python train.py --model="image denoising autoencoder" --dataset="telescope images of galaxies (Galaxy Zoo DECaLS)" --train_examples=88335 --image_size=64 --crop_scale_min=0.7 --horizontal_flip=false --translate=0.06 --bottleneck="denoising" --downsampling_factor=8 --encoder_arch="regnet" --encoder_norm="batchnorm" --encoder_activation="relu" --encoder_channel_attention="eca" --encoder_depths=[2, 5, 5] --encoder_kernel_size=3 --encoder_stem="deep" --encoder_widths=[48, 96, 192] --loss="l1" --latent_channels=16 --decoder_norm="batchnorm" --decoder_activation="relu" --decoder_widths=[32, 32, 64, 128] --decoder_blocks_per_level=3 --decoder_block="basic" --decoder_attention=false --decoder_upsampling="transposed_conv" --init="kaiming_normal" --residual_init="none" --optimizer="soap" --beta2=0.99 --lr=0.0024 --beta1=0.9 --shampoo_beta=0.95 --eps=1e-08 --precondition_frequency=10 --max_precond_dim=1024 --merge_dims=true --one_sided=true --adamw_lr_other_params=0.0015 --grad_clip=1.0 --cautious_weight_decay=true --ema_decay=0.995 --steps=5300 --batch_size=48 --epochs=2.9 --lr_schedule="constant" --warmup_steps=100 --weight_decay=0.3 --adamw_weight_decay_other_params=0.01
Rows from block 7 of the encoder of a small image denoising autoencoder, named by matrix and row number. Rows with one number belong to one channel. Each number is 128 + 24 x the weight over its row's rms, rounded and kept within 0 to 255. All counts start at 0.
After each channel's rows are labels from the 100 images, of 14976, where the channel reaches its highest value: "strongest on" is what is common among them; "patch colour" is the nearest of a few named colours to the mean colour under the peak. Only what is clearly more common there than usual is listed. The data: telescope images of galaxies (Galaxy Zoo DECaLS).
# convs1: grouped (24 groups) 3x3 conv, stride 2 (encoder.blocks.7.convs.1.weight, 192x8x3x3), inputs within the group 0-7, a 3x3 kernel for each
# convs2: expand pointwise conv (encoder.blocks.7.convs.2.weight, 192x192x1x1, transposed), outputs 0-63

convs1.96 [129 122 134 131 167  79 136 143 117 128 136 124 137 136 160 123 121 132 122 134 111 112 160  88 121 106 167 140 117 136 127 135  85 133 134 144 126 116 124 146 172 133 118  80 150 138 144 123 141  95 210 128 144  97 121 128 125 138 156  72 137 152 183 119 115 135  98 161  80 123 112 150]
convs2.96 [114 130 136 135 135 119 124 182 116 141 118 181 174 124 132 126 145 162 116 130 105 142 170 132 108  91 125 110 102 141 123 179 185 168  94 104 130 120 149 103 124 125 141 184 120 113 195  93 185 179 114 123 134 116 119 137 121 117 102 139  91 151 127 101]
strongest on: shape: featured or disk; edge-on disk: no; spiral arms: yes
patch colour: brown

convs1.98 [137 135 139 133 140 105 129 145 170 121 121 104 137  95 244 111 125  84 157 118 109 131 141 101 137 162 144 120 145 120 131 132 109 131  96 146 128 111 134 156 100 136 158 140 146 125 116 146 113 108 179 114 121  90 124 130 113 128 138 137 125  87 137 127 120 130 143 138  71 142 132 146]
convs2.98 [115 121 100 127 165 108 122 135 115 130 114 169 135 121  85 115 142 105 120 101 134 125 137 108 159 136 130 133 180 117 129 132 162 154 142 152 135 136 163 146  96  97 125 157 108 132 117 127 131 151 109 114 106  87  64 124 125 124 124  82 119  97 132 110]
strongest on: edge-on disk: no; spiral arms: yes
patch colour: brown; grey

convs1.73 [125 132 122 131 145 133 139 136 105 123 149 143 130 114  95 123 112 187 126 117 115 141 135 135 115 110 103 138 127 136 129 133 115 142 162 255 137 149 134 128 160 110 145 122  94 127 130 126 131 117 150 124 114  99 108 121 124 130 135 109  88 130 128 128 126 134 114 118 122 112 140 180]
convs2.73 [131 147 117 107 151 130 128 124 109 103 112 117 122 122  96 134 122 164 135 124 123 141 134  85 112 163 123 142 101 126 136 163  76 111  91 210 196 104 114 101 119 133 181 134 127  83 128 130 177 133 153 109 134 144 106 107 137 114 109 134 123 117 121 108]
strongest on: edge-on disk: no; bar: no
patch colour: brown

convs1.16 [125 136 137 122 153  85 129 168 119 140 122 124 139 118 185 139 111 128 127 110 122 136  94 210 134  83 149 115 103  98 133 138 220 128 104 117 134 176 173 123  87 152 140 127 114 123 141 132 117 134 132 127 134 117 135 123 123 122 140 111 137 121 125 111 117  86 127 130 122 110 118 112]
convs2.16 [119 147 118 155 119 130 123 136 117 106 175 147 126 118 120 160 122  81 131 136 112 127 156 187 147 147 132 131 104 149 155  99 152 132 108 138 125 134 131  93 119 128 125 125 102 123 218 116 130 102 102 156  87 114 128  98 117 159 138 107 113 126 122 140]
strongest on: shape: featured or disk; edge-on disk: no
patch colour: brown

convs1.42 [123 107 117 134 119 162 125 127  99 117 118 133 123 137 154 126 120 112 146 126 141 131  93 126 132 129 147 135 141 115 138 112 167 110 180  57 125 151 143 121 127 173 132 122  86 116 132 131 106  91 158 124 109 108 140 145 144 123 146 125  97 184 131  99 133 136 141 190  91 133 149 195]
convs2.42 [124 144 161 133 132 141 117  87 184 142 127 128 108 141 144 159 124 124 129 139 111 103 128 144 185 110  79 143 126  91 141 156 107 135 114 128  87 157 153 196  80  93 173 142 123 154 108 149 128 114 128 101 175 177 126 109 121 111 137 118 151 182 123 190]
strongest on: edge-on disk: no; spiral arms: yes
patch colour: brown; grey

convs1.19 [124 133 125 128 125 117 131 135  97 127 131 137 140 117 131 133 112 159 136 131 141 122 144 143 136 156 255 116 132 105 132 113 147 116 114 205 128 133 118 137 111 156 128 126 116 127 130 111 135 114 134 121 126 101 141 126 133 116 152 136 123 111 106 128 119 119 106 127 117 120 141 119]
convs2.19 [163 151 109 124 123 101 110 137 140 113 129 136 123 106  96 147 106 133 141 106 101 203  98 213 142 119 107 133 106 153 136 128 100 170 120 170 120 136 126  91 112 129 153 120 134 116 146  99 142  92 121 158 133 125 124 115 125 132 106 112 110 125 130 115]
strongest on: shape: featured or disk; edge-on disk: no; bar: no
patch colour: brown

convs1.87 [128 129 135 125 131 123 133 134 130 116 114 111 118 127 181 113 118 125 128 124 135 114 113 104 116 144 130 129 141 142 121 114  89 123 133 139 119 127 116 131 128 177 131 135 127 125 119 121 144 129  95 130 142 103 123 129 119 144 145 255 129 164 125 130 135 139 128 124  93 132 110 134]
convs2.87 [ 69 131 159 124 118 140 165 129 138 145 142 131  81 115 152 177 128 165 129 145 129 128 164 100 101 150  79 112 134 126 137 140 131 248 121 126 131 106 124 127 113 112 175 138 109 145 122 129 208  81 133 116 114 146 151 155 135 100 122 143 136 141 128 199]
strongest on: edge-on disk: no; spiral arms: yes
patch colour: brown

convs1.103 [139 127 121 129 114 173 139  80 195 140 132 134 123 128 110 146 113 112 107 128 129 132 113 156 113 109 147 129 121 123 123 128 167 131 126 211 100 143 149 101 101 109 105 125  87 120 135 112 124 130 101 120 166  81 137 130 136 139 110 105 136 127 165 142 147 136 150  92 176 150  87 135]
convs2.103 [105 141 133 106 135 143 107 128 132 164 135 113 121 120  96 140 141 108 131 100 147 143 143  99 108 148 130 153 114 120 122 174  90 130 125 158 148  92 135 151 134 151 132 116 129 148 109 105 129 168 163 162 111 157 106 102 119 108 100 135 131 147 133 121]
strongest on: edge-on disk: no; spiral arms: yes
patch colour: grey; brown

convs1.185 [140 139 123 141 138 194 138 152 108 131 128 108 144 130 128 125 125 125 112 123 119 107  90 110 104 113 118 125 128 118 132 154 111 132  99 163 124  96 125 116 172  81 115  90 154 145 126 141 110 166  67 135  80 182 129 134 135 135 149  81 131  98 187 128 144 113 138 119 158 142 140 137]
convs2.185 [145 107 143 115 115 155  92 132 121 134 122 197 154 129 144 173 143 137 110 156 168 126 124 152 142 106 102 114 143 155 107 120 119 147 124 111 130 199 145 127 107 135 133 140  94 115 118 110 126 156 206 148 177  92 124 165 127 120 116 102 105 129 139 113]
strongest on: shape: featured or disk; edge-on disk: no; spiral arms: yes
patch colour: brown

convs1.38 [155 109 154 144 104 121 100 193 108 173 130 144 135 108 129 129 157 104 131 185 104 124 104 115 132 134 148 158 106 148 169 143 111 131 123 105 134  92 131 134  83 144 125 121 125 121 111 113 134 127  91 139  95 150  92 163 132  83 161 120 122 195 116 124 110 106 135 126 138 103 121 115]
convs2.38 [132 133  64 140 161  94 121 103 117  93 127 156 130 164 109 117 132  99 126 125 104 128 120 115 134 141 168 136 125 130 128 131 134 103 151 131 112 129 127 127 128 124 147 143  93 122 117 106 120 139 108 133 130  69 116 133 190 174  93 123  98 122 151 143]
strongest on: edge-on disk: yes
patch colour: grey; brown

convs1.189 [144 128 137 138 160 125 134  83 158 133 129 127 134  99 111 149 114 155 107 104 118  78 124  96 112 113 116 132 146 129 120 138 118 109 161 105 129 128 123 128 137 142 122 159  99 126 160 129 125  89 133 124 175  90 118 135 118 118 135 111 145 243  89 140 106 136 129 103 114 125 102 140]
convs2.189 [116 133 124 113 123 149 105 111 124 134 124 118 129 167 119 140  99 119 126 101 111 107  91 133 132 141 173 140  98 129 141 138 145 161 134 151 102  99 128 160 104 100 123 163 126 143 110 100  81 125  99  99 135 104 145 125  89 123 118 107  87 156 133 147]
strongest on: bar: no
patch colour: brown; grey

convs1.79 [128 135 130 126 112 108 131 165  83 124 117 125 144  98 128 117 207 133 125 123 126 114 125 129 118 131 123 136 117 129 110 123 146 132  80 239 114 106 130 114 121 132 127 114 102 126 125 152 143  97 103 141 149  83 134 145 130  76 148 140 132 139 131 129 144 112 162 121 129 116 153 151]
convs2.79 [170 147 104 116 171 125 103 106 118 110  95  81 115 132  71 130 129  91 125  78 111 140 130 107 124 156 151 165 157 122 141 145  91  89 111 199 129 141 135 124 109 159 130 141 108 119 116 118 116 145 148 140 118 136  66 127 118 133 154 136 132  98 138 113]
strongest on: edge-on disk: no; spiral arms: yes
patch colour: brown

convs1.182 [119 128 137 120 131 126 129  85 118 134 123 140 123 113 130 117 103 114 128 116 126 125 148 105 109 168 119 126 125 114 118 119 136 108 119 110 123 134 138 119 140 134 145 125 136 141 112 126 155 114 122 140 134 113 141 126 136 137 125 151 144 126 128 146 133 119 173  63 152  92 255 122]
convs2.182 [118 134 122  86 143 128  96 125 131 111 143 144 156 140 130 115 137 147 133  98 104 140 167 110 120 139 142  88  82 163 107 148 101 133 152 122 131 145 141 109 135 158 105 134 135 146 125  92 157 147 125 201 131 137 112  73  84 139  78 140 115 122 117 109]
strongest on: spiral arms: yes
patch colour: brown

convs1.30 [144 113 114 126 117 148 140 214  90 130 114 128 126 145 147 110  81 152 116 144 159 112 136 164 114 178  95 112 105 132 108 122 152 102  72 125 127 134 127 134 140 177 115 109 190 133 154 139 137 105 104 130 125 112 118 149 128 118 127 125  81 121 118 109 116  88 115 134 123 133 112 134]
convs2.30 [103 142 154 117  79 152 139 157 158 159 120 144 134 116 138 164 153 131 120 158 125 144 145 121 100 121 102 133 184 136 166 165 134 153 103 138  88 124 149 118 114 102 145 131 135 153 127 125 117 148 130 101 107 153 146 165 150  60 104 127 151 164 132  79]
strongest on: shape: featured or disk; spiral arms: yes
patch colour: brown; grey

convs1.0 [133 125 117 130 168  99 128 114 130 112 120 130 127 129 208 126 123  91 134 132 126 124 107 177 128 118 174 131 128 121 125 141  77 125 135 116 132 132 155 134 157 150 114 126 153 133 118 121 110  74 131 137 154 132 133 100 130 122  56 172 141 168 163 120  95 118 106  91 141 140 152 113]
convs2.0 [ 95 173 131 112 122 129 117 165 144 136 117 130 148 145 152 123 143 135 108 107 151 147 152 109 122 105 119 135 142 145 111 127 128 109 138  93 117 150 155 148 136 106 131  79 169 116  85 143 113 127 157 118 163 143 163 113 123 104 149 159 122 186 106 130]
strongest on: spiral arms: yes
patch colour: grey; brown

convs1.21 [132 117 129 131  86 225 136  87 152 127 133 136 117 138 137 108 152 123 122 140 124 123 158  64 130 225 110 141 142 132 126 125 108 115 185  96 130 115 128 147 130 136 118 133 131 130 125 132 141 109 159 122 110 143 129 114 125 136 132 165 128 102 139 122 128 136 117 134 115 144 119 119]
convs2.21 [105 125 123  97 120 150 140 117 135 110 113 112 126 151 129 116 123 123 138 105  98 155 106  91 114 124 140 132 110  99 107 137  96 125 224  93 170 157 166 152 117 115 133 152 127 130  79 113 165 129 138 129 146 118 112  95 105 115 115 189 106 113 124 113]
strongest on: shape: featured or disk; edge-on disk: no; spiral arms: yes
patch colour: brown

convs1.145 [121 124 157 125 130 135 147 142 111 122 140 127 131 140  34 123 144 171 132 111 169 105 140  61 155  98 180 133 136 124 128 100 203 109 127  88 129 126 131 124 106 146 151 103 131 134 114 150 131 114 120 139 154 109 130 113 143 149 102 148 139 130 115 118 124 138 140  95 118 129 147 132]
convs2.145 [141 163 151 169 137 123 102 115 135  88 108 131 130  96 128 154 151 129 141 123 128 129 179 106 162 173  94 108 146 158 149 152 141 138  96 106 110 140 113 105 127 107 124 106 128 139 131 126 210 115 129 139 131 165  98  81 132 157 136 119 129 124  97 192]
strongest on: shape: featured or disk; edge-on disk: no; spiral arms: yes
patch colour: brown

convs1.175 [144 125 128 147 114 198 129 163 158 117 126 157 113 151 142 129 106 142 138 101 121 103 132 102 121  96 115 141 143 145 128  87 147 141 138 151 149  77 126 153 142 105  79 159 122 113 120 155 125 134 159 127 109  80 124 143 117  99 134 109 121  79 108 138 138 135 132 152 189 117  86 102]
convs2.175 [141 127  88 147  86 137 112 141 168 147 130 113 167 150 135 128  88 111 167 135 179 132 205 125 147 165 127 109 136 130 121 128 115 137 114 130 145 127 103 136 123 134 143 106 147 153  99 128 137 151 156 234 116 183 127 107 138 108 122 106 148 152 119 127]
strongest on: edge-on disk: no; spiral arms: yes
patch colour: brown

convs1.183 [107  84 132  99 123 144 128  94  95 135 114 116 136 137  91 121 102 178 138 115 131 126 150 125 118 180 110 130 127 129 138 125 128 122 113 127 121 126 134 110 144 117 132 140 127 136 127 144 123 134 134 159 134  88 114 125 111 113 139 109 109 131 121 132 157 138 132 103  71 116 246 171]
convs2.183 [ 95 109  99  98 133 121  97 118 120 117 153 134 141 166 123 102 141 126 146 110 123 144  89  97 115 153 166 134  79 139 113 112 154  83 159 122 151 123 126 131 150 147  86 139 122 108 113  84 136 134 113 203 125 105 107  98  56 125  96 118 112 130 102 117]
strongest on: edge-on disk: no; spiral winding: tight
patch colour: brown

convs1.78 [134 127 139 120 136 139 142  98 205 124 125 112 118 131 158 114 186  57 122 132 137 120 112 125 126 129 181 123 129 127 130 134 123 120 168  58 131 136 140 145 110 136 123 152 149 125 119 125 123 178 135 131 115 210 128 125 123 152 137 133 128 111 132 137 132 122 142 115 122 138 136  98]
convs2.78 [131 155 142 144 122 112 128 137 155 152 142 119 119 104 235 157 122 139 110 149 131 107 128 130 156  83 105 115 149 132 128 146 150 180 207  94 108 138 129 128 120  98 118 130 121 130 116 152 134 123 137 111 138 125 157 145 130 118 157 143 113 160 196 127]
strongest on: shape: featured or disk; edge-on disk: no; spiral arms: yes
patch colour: brown

convs1.177 [115 120 132 115 116 122 123 114  98 129 133 132 122 140 112 125 130 108 125 128 123 130 140 116 123 122 121 117 116 122 124 149 142 114 123  88 127 137 139 129 109 119 137 153 189 130 127 128 127 114 124 125 100 126 128 127 130 123 135 132 133 158 255 135 132 132 121 121 140 139 125 204]
convs2.177 [126 118 111 126 119  97 142 134 118 120 143 152 125  97 201 121 119 107 107 136 132 130 143 179 122 107 111 125 127 146 112 116 183 182 255  94  90 164 117 148 133 135  98  95 150 136 135 140 116 122 129 153 118 123 175 156 125 114 141  88 122 124 127 113]
strongest on: spiral arms: yes
patch colour: brown

convs1.135 [129 134 114 140 120 228 152 142 125 134 114 141 108 168  64 125  99 156 120 139  98 123 168 105 129 130 127 128 135 116 136 131 166 127 132 112 139 123 146 154 137  69 113 142 129 130 140 114 139 105 192 119 128 121 133 106 129 150 146  93 113 129 135 129 148  94 121 162 106 123 105 135]
convs2.135 [124  89 144 120 123 129 157 119 107 131 133 171 149 157 121 152 132 155 101 131 154 136 132 123 130  90 149 138 120 107 120 148 134 192 131 153 146 179 154 109 117 140 145 164 129 127 103 133 102 150 121  95 164 129 108 157 132  97 107 105 111 123 140  76]
strongest on: shape: featured or disk; spiral arms: yes
patch colour: brown

convs1.43 [127 111 129 158 109 193 153 164 121 132 102 135 146 126 164 124 188 162 141 151 122 100 129 116 133 107  83 116 150 141 115 101 147 143 126 121 104 110 120 138 137  96 120  91  73 147 171 168 173 108 157 140 102 163 132 142 147 143 138 113 128 136 113 118 130 123 118 136 104 116  85 133]
convs2.43 [130 134  81 100 107 121 128 119 123 126 107 143 139 125 167  97 117 109 121 118 131 138 144 105 105 116 108 106 131 124  95  79 118 120 132 100 112 115 140 139 130 117 174  89 154 145 130 123 147 154 122 156 131 156 126  82 176 160  76 149 103 140 113 155]
strongest on: edge-on disk: no; spiral arms: yes
patch colour: brown

convs1.188 [128 123 107 148 123 177 133 101 139 102 128 107 142 131 153 133 114 127 147 141 143 184 164 165 165 128 134 125 135 110 129 124 135 123 214 142 135 142 137  92 150 105 138 173 107 110 134 144 117  89 109 111 189 110 140 133 127 133 137 100 119 144 148 119 130  99 117 115 161  97 168 123]
convs2.188 [176 114 112 117 126 148 159 140 109  94 121 123 165 140 120  70 146 108 131 104 154 125 117 154 120 120 142 106 111 153 134 152 159 133 153 122 185 174 131 155  99 175 100 120 127 138 119 116 136 153 131 173 117 133 137 145  75 113 136  80 144 102 120 104]
strongest on: spiral arms: yes; bar: no
patch colour: grey; brown

convs1.154 [144 116 128 126 111  93 164 137 204 119 129 116 119 107 112 131 150 115 114 132 121 130 112 170 116  98  34 148 137 130 100  99 146 133 157 146 122 108 115 112 135 165 110 140 104 138 107 137 115 122 156 135 132 144 129 142 116 118 148 120 135 125  89 106 151 115 133 188 162  96 120 111]
convs2.154 [169 142 144 136 118 128 115 106 165 147 120  86 112 140  99 102 114 112 146 115  92 135 117 117 147 100 111 133 126 134 130 151  84 135 106 147 105 118 122 142 116  86 184 138 139 120 141 120 123 120 114 137 128 157 146 110 122 123 128 114 133 152 147 150]
strongest on: edge-on disk: no; spiral arms: yes
patch colour: grey; brown

convs1.130 [157 120 130 145 137  90 115 122 138 126 159 120 159 104 246 144 128 155 145 106 153 135 151 144 133 113 105 109 115 137 108 144 125 128 156 124 136 132 114  75 121 157 126 123 143 107 124 127  89 152  88 124 108 126 109 130 130 111 116 151 133 144 130 118  90 149 166 106 165 125 139 130]
convs2.130 [118 132 157 132 102 128  87 135 145 168 125 121 100 134 138 120 139  78 123 108 137 131 131 141 131 123 121 166 115 143 122 134 147 122 153 138 133  95 140 133 113 174 105  94 147 149 128 108 141 141 152 172 121 170 145  90 118 130 136 101  95 174 132 125]
strongest on: spiral arms: yes
patch colour: brown; grey

convs1.14 [129 147 104 112 201  44 115 121 112 123 121 146 131 113 131 152 123 135 118 120 129 150 116 149 114 154 107  94 148 105 117 163 112 133  99 170 143 138 139 124 158 128 124  95 109 121 100 157 102 153 146 129 101 168 127 109 114  92 156  93  88 148  96 129 122 115 152 107 141 130 152 129]
convs2.14 [146  82 158 119 101 163 147 143 136  99 117 120 118 154 123  59 144 112 137 123 170  95 107 130 126 115 150 109  98 108 124 109 138 123 119 171 212 123 130 141 120 159 151 114 117 132 121 120 157 157 103 112 125 109 114 134 114 124 174 104 127 121 157 111]
strongest on: edge-on disk: no; spiral arms: yes
patch colour: grey; brown

convs1.113 [135 119 148 130 123 113 133 160 105 139 147 136 137 130 172 156 104 196 127 126 137 100 134 113 118 142  80 121 128 136 137 132 105 134 126 128 130 118 132 117 119 105 134 221  58 137 120 132 123 126 137 125 104 197 125 121 127 133 130 113 139  89 159 139 140 131 121 141 123 118 169  99]
convs2.113 [110 129 150 155 143 178 118 147 130 131  69 100 146 228 110 129 141 110 158 150 121 102 131  95 123 183 150 105 167 163 143 137 122 137 113 176 159 124 121 153 144 131 111 157 114 136 111 110 161 171 111 113 100 145 126 134 147 128 166  91 118 139 173 137]
strongest on: bar: no
patch colour: brown; grey

convs1.142 [117 145 106 155 100 152 150  97 127 130 142 144 121 137 122 133 107 136 120 125 143 140 125 107 134 100 167 121 133 107 137 128 129 125 125 104 148 105 145 124 131 119 122 160 142 110 145  91 137 102 241 133 154  97 142 144 144 147 106 165 119 122 109 125 125 104 122 107 192 117 119  75]
convs2.142 [118 140 101 144 127 138  81 137 148 133 134 161 132 148 159 127 113  88 124  81 144 150 104 122 131 111 111 121 124 147  87 118 118  88 149 147 106 130 159 157 151 138 124  99 154 142 126 115 126 113 189 153 169 114 101 104 116 140 140 140  82 139 117 124]
strongest on: shape: featured or disk; edge-on disk: no; spiral arms: yes
patch colour: brown

convs1.155 [136 122 109 121 114 111 123 147 161 119 128 142 126 120 117 142 120 106 117 119 137 144 143 152 152  90  51 140 125 119 116  96 151 128 156  92 126 117 142 120 162 154 136 126 119 125 130 146 122 127 147 108 159 114 156 114 119 145 134 146 145 129 107 151  91 120 165  39 205 124 116 118]
convs2.155 [152 137 136 140 113 113 125 163 145 162 134 118 113 118  78  96  98  97 135 126 113 113 134  99 127 127 115 171 129 107 104 108  95 124 143 179 131 126 139 161  96 183 145 131 156 135 119 160 135 116 127 147 142 162  83 102 131  88 144 136 132 116 149 123]
strongest on: edge-on disk: no; spiral arms: yes; bar: no
patch colour: grey; brown