Weights of a small image denoising autoencoder.
Data: trained on telescope images of galaxies (Galaxy Zoo DECaLS), 88335 training examples, 2.9 epochs.
Rows from block 7 of the encoder of a small image denoising autoencoder, named by matrix and row number. Rows with one number belong to one channel. Each number is 128 + 24 x the weight over its row's rms, rounded and kept within 0 to 255. All counts start at 0. Numbers have three digits each.
After each channel's rows are labels from the 100 images, of 14976, where the channel reaches its highest value: "patch colour" is the nearest of a few named colours to the mean colour under the peak. Only what is clearly more common there than usual is listed. The data: telescope images of galaxies (Galaxy Zoo DECaLS). In brackets: how many of the 100, against the usual share in percent.
# convs1: grouped (24 groups) 3x3 conv, stride 2 (encoder.blocks.7.convs.1.weight, 192x8x3x3), inputs within the group 0-7, a 3x3 kernel for each
# convs2: expand pointwise conv (encoder.blocks.7.convs.2.weight, 192x192x1x1, transposed), outputs 0-63

convs1.9:141134142099135111122138128115123131126145136130130162147146125175115139109094145130191106087145113166119089155193133147082155109164163144110114115165190133115109134117141134162114097130125099097105110132122131140118
convs2.9:118107064125099142115148145141174152128123129109118105123115135142090113101122156123099141128114175123142129160132137118129136114117143130107121133105127116125054130099139188114127056131118132
patch colour: grey (51 vs 6.1); brown (43 vs 12.5)

convs1.6:131116123131141116130105111129124130139127070125183125106114136117130114131157138141126108122132143132109085118152128127121193125071182124151134137083149105154154137164150127093171113098160140149148123094155113160093
convs2.6:105158105138128125123150129163190143122131123122170135125130117104130098134145122147040131133135138134125122121131148098077144117148106114113125134132133123111105114080085152100149127129146120
patch colour: grey (73 vs 6.1)

convs1.176:136116127118141098112127132142155143141048143132169222131135119139107120145139146118138140141100096126146135140106124132121113126120139138116135121129109130131121134125151119118179137136103128156114119126185126174060
convs2.176:119142101127143131113112132114136122110124118140146100105128078108121114123158114106097136124140154119120136123142178112120119119152090132121105180119137115117130087093110136099125152085127127
patch colour: brown (62 vs 12.5); grey (33 vs 6.1)

convs1.143:113152102103127099116133127114132142123112152138147135136129142119156106139134136155103148146155135128066187124117102138132209127139146118128129127129157135122157116129145153143171126156135147113112134109217123123167
convs2.143:146095087124120127073132117133145103114111109100141131100110162098085117120123153164103111131116106080113161175134135167108157125113127118096118139136156147135102083082115136132127135118112126
patch colour: grey (60 vs 6.1); brown (38 vs 12.5)

convs1.168:133128141137085138144117129127160102133138097127120159122152112105160075117106189104118110104114173125137107120138105119171166132118082114120124119163085149084166157142107098110127110116161123110122120148105097104139
convs2.168:086136170140114130139139126118094166177153125167162094180130145112120145129138102122131146146113192157124122156120184146161112141142110117162122146174140118129103169112083123094144085145126130
patch colour: brown (71 vs 12.5); grey (29 vs 6.1)

convs1.158:133140131124110114126130143125112123130130128145110113107064113150151148135102090133156129110110115128185093139115130115141163129145095127139151105122119115149127123141124130126161134138136091143077117198151078185076
convs2.158:134135118143127107101141173131092082127105136132150100147138119131146112137095099123167121127150127119107130121123143157121104169130164104144146117136099104126150189122128120167099161170145157
patch colour: grey (82 vs 6.1)

convs1.156:115109114108122095104125120131138132124132110119149132121153135133117200141141135132115144130127158134133157134120109117149183108106146127128123127122216107115136145113138118133085138120123148116125119118183156066190
convs2.156:140138110138106095117173130135160141117144118084178121103136115129164112124124102134100113130131114130147114155171133136060142128121162143111147130133100140114125096080084143137162147085120118
patch colour: grey (76 vs 6.1)

convs1.8:113155109142103181136134160122122124130120117127126126138140117162126135082172128126147117107127210123081137156163134135130152148104059132117107134155065119110123129126158118144119127144170120115117123103101119131133
convs2.8:123133079161116083117165137134174136127130140105152110128145057123116148148130123104095141126137154149163110155145143124077152131128147127122115126127119117150074125103106125153157130126112130
patch colour: grey (69 vs 6.1)

convs1.159:142126127124144085123136084121114121160138136117120125113126101110138134118091121116121132136186126139064111141144113129148106151068125137149065151118114136082103122120147135122152112158184111152105098177108123138126
convs2.159:108121127118103142111158158169160137112129145175128151106162118135146125129092119065138126128178161136096096126126188149114143117126140127093138154152130094134123166096166119118150150152093123
patch colour: brown (76 vs 12.5)

convs1.4:133141142116137131137113132134147139120105142135187149126120118126126111116149099128114134148119137130136140134107134154140117090245143123146130111149116148141100115112104112126094113187065105129104129128114149094116
convs2.4:163136138131128118144160127148099103132127151143105164099143120124091175140129140105174139145159161136124133099089140108077132129131116114147157104141130086181117183159175118166136128177145189
patch colour: brown (76 vs 12.5)

convs1.173:128133131146124125116145100124136138122099134108138106146131125129089244149127121121163135122144112141185136127122150123123106103098128138138112126126226121111131119129115142101148125134118132126117138123107144155143
convs2.173:120138109151119113112115136144175098133132143100133130100165125086160096111130082119073086111121071150137110119135132139074155131117149112131135136136112136127171142097114122154174128123124090
patch colour: grey (51 vs 6.1); brown (44 vs 12.5)

convs1.133:129120126131140204140099148123131127133090130125122107123096118145106046130141200135100135125156089087137110110126117088121102111123123130128098094151164130124084133098135134135105121133147113109109121136112147130143
convs2.133:155110169113145142161151121149102150105127137150137171127176128116106118126113098129176150159156125133122144150115134122121111143223107110142116117134112071122118125154125071127121129136131093
patch colour: brown (83 vs 12.5)

convs1.152:118129130123134119122139093130133146111112114142157134132144126121078137143151204124127133114123139136136160134130134137127173108141184115111121130134198106122162135118124112134122112140124136100138179091162114072187
convs2.152:125165133136118102106176155126156135129157137098171114075132111109143112140137120135106110146145156116142094144156152117089142137130152138120117139132125108109115104079059143132131159103114127
patch colour: grey (68 vs 6.1)

convs1.148:134122137172129113149138130130125139136152119130125100113118099126110167127158101122114137125135133138084200125182125129099194116141105128099135169146083144132137123135140147114130146134180120059133129143116097109136
convs2.148:144112110124138086061140134109095125105145113087141101116083143140119180109140133153181096144094130115139144138124116139138128143109149118137160102139112137130091086144153146169087100151150129
patch colour: brown (75 vs 12.5)

convs1.10:113112121138168189137057117119118128135119131139127129131129141120151142103088124128126134114126117142118110120139142135148133117066123140142127134143131121090087120115128150134127104086112140122147169113125147217182
convs2.10:099124150171120147113115158129121096136138119172139089128131132096107116133122116118142109084127090115120131118097142116097106129141138171127113127133128082148145152115130124156127138147134120
patch colour: brown (72 vs 12.5)

convs1.7:130116139124080143123106113147128127141107123131146149114145124105137108134121169121106103135108146145140089126132123101180120078133182123136147159115108149195124128137120134110068133179155119130115172084150143121102
convs2.7:160122064144189085123136119108116140129122120095181109117099112103157117137135127114151124127137149089114145117136147114108100125171103099158131127148141114108085105119163192131116137118128161
patch colour: grey (66 vs 6.1)

convs1.137:120124122133170120140153112120133135130115100106159125106131103117167171104146081131123083127110164121167091090155159097094134105150090138115105129144112107156118129130111083101100124155120113115129103110106098155074
convs2.137:147157166146138144153131145142157116143110159122116171138151094100117120113102080141151118136083102158121121161131130121085120173158118130110109105132104122085112141131136132165157119160151160
patch colour: brown (44 vs 12.5); grey (37 vs 6.1)

convs1.181:130135123144124121133132117141127140137133117118115128124131134129131134132111133117122132125133125128117137134135124136111130126192129134127123124126124105119136127131125129108140127255121132128126129136131101158118
convs2.181:127128123131121133127128117123150142148143107129146089116133145114111131103141133101135167121160149184149159087139136195161122115104136164108114085132098125133144145174125124103100127139110124
patch colour: brown (55 vs 12.5)

convs1.1:120131108127138116118215127108118125101111105119131118139129138150122121135105130136134137119148132129206129115151145137136180138128137131143125135163134101091144128135120134143199136053145108142136091119141119153106
convs2.1:058153125133112135141136178162163126130128130142135088145151138181148111124116104164130152208151134178156133127158107144083147118145106167109114135136155162130177160123105114087121129136142115
patch colour: grey (71 vs 6.1)

convs1.171:118111127121126116119142154116138164128119167136141115147116144141125201128096085155141118151135093131144159128128148125105136123120180138118125152106218128126069117169117147126131129147125116098105144111168140133131
convs2.171:128132106145129099091121146113140097139126123118116072106150111126127117145123105176104092140128091111134118139154115174069161142127160118095118129122104135112138097091141154139152118098150123
patch colour: brown (50 vs 12.5); grey (48 vs 6.1)

convs1.151:125104137119140138161154120129118133132145124114112131136072123103148121121111123123160123161086142104129104150112161117109073126134172106103129150145196131128107128146124082098130127135117056145111174118148108101105
convs2.151:170161165129113132108135133122103118117130101145139109123092104170127106139090094108146157104145094138107140112125113119118111140161112160139101118150138185110148077103116183110127154124135135
patch colour: grey (61 vs 6.1); brown (33 vs 12.5)

convs1.149:148138118124129132119126142136107126127092186133142125112160114140098213110145087143119142133164041140114142128143141147124117138130129135140114099122171135099133109135129095165083128115163149118117107115105123120121
convs2.149:132099125122104134168131119163164125121142096135114150087163161118121179111145142152104097116107131125127160141150111128083153120151138087111138131130128156144119123162098089146154107150130080
patch colour: grey (51 vs 6.1); brown (44 vs 12.5)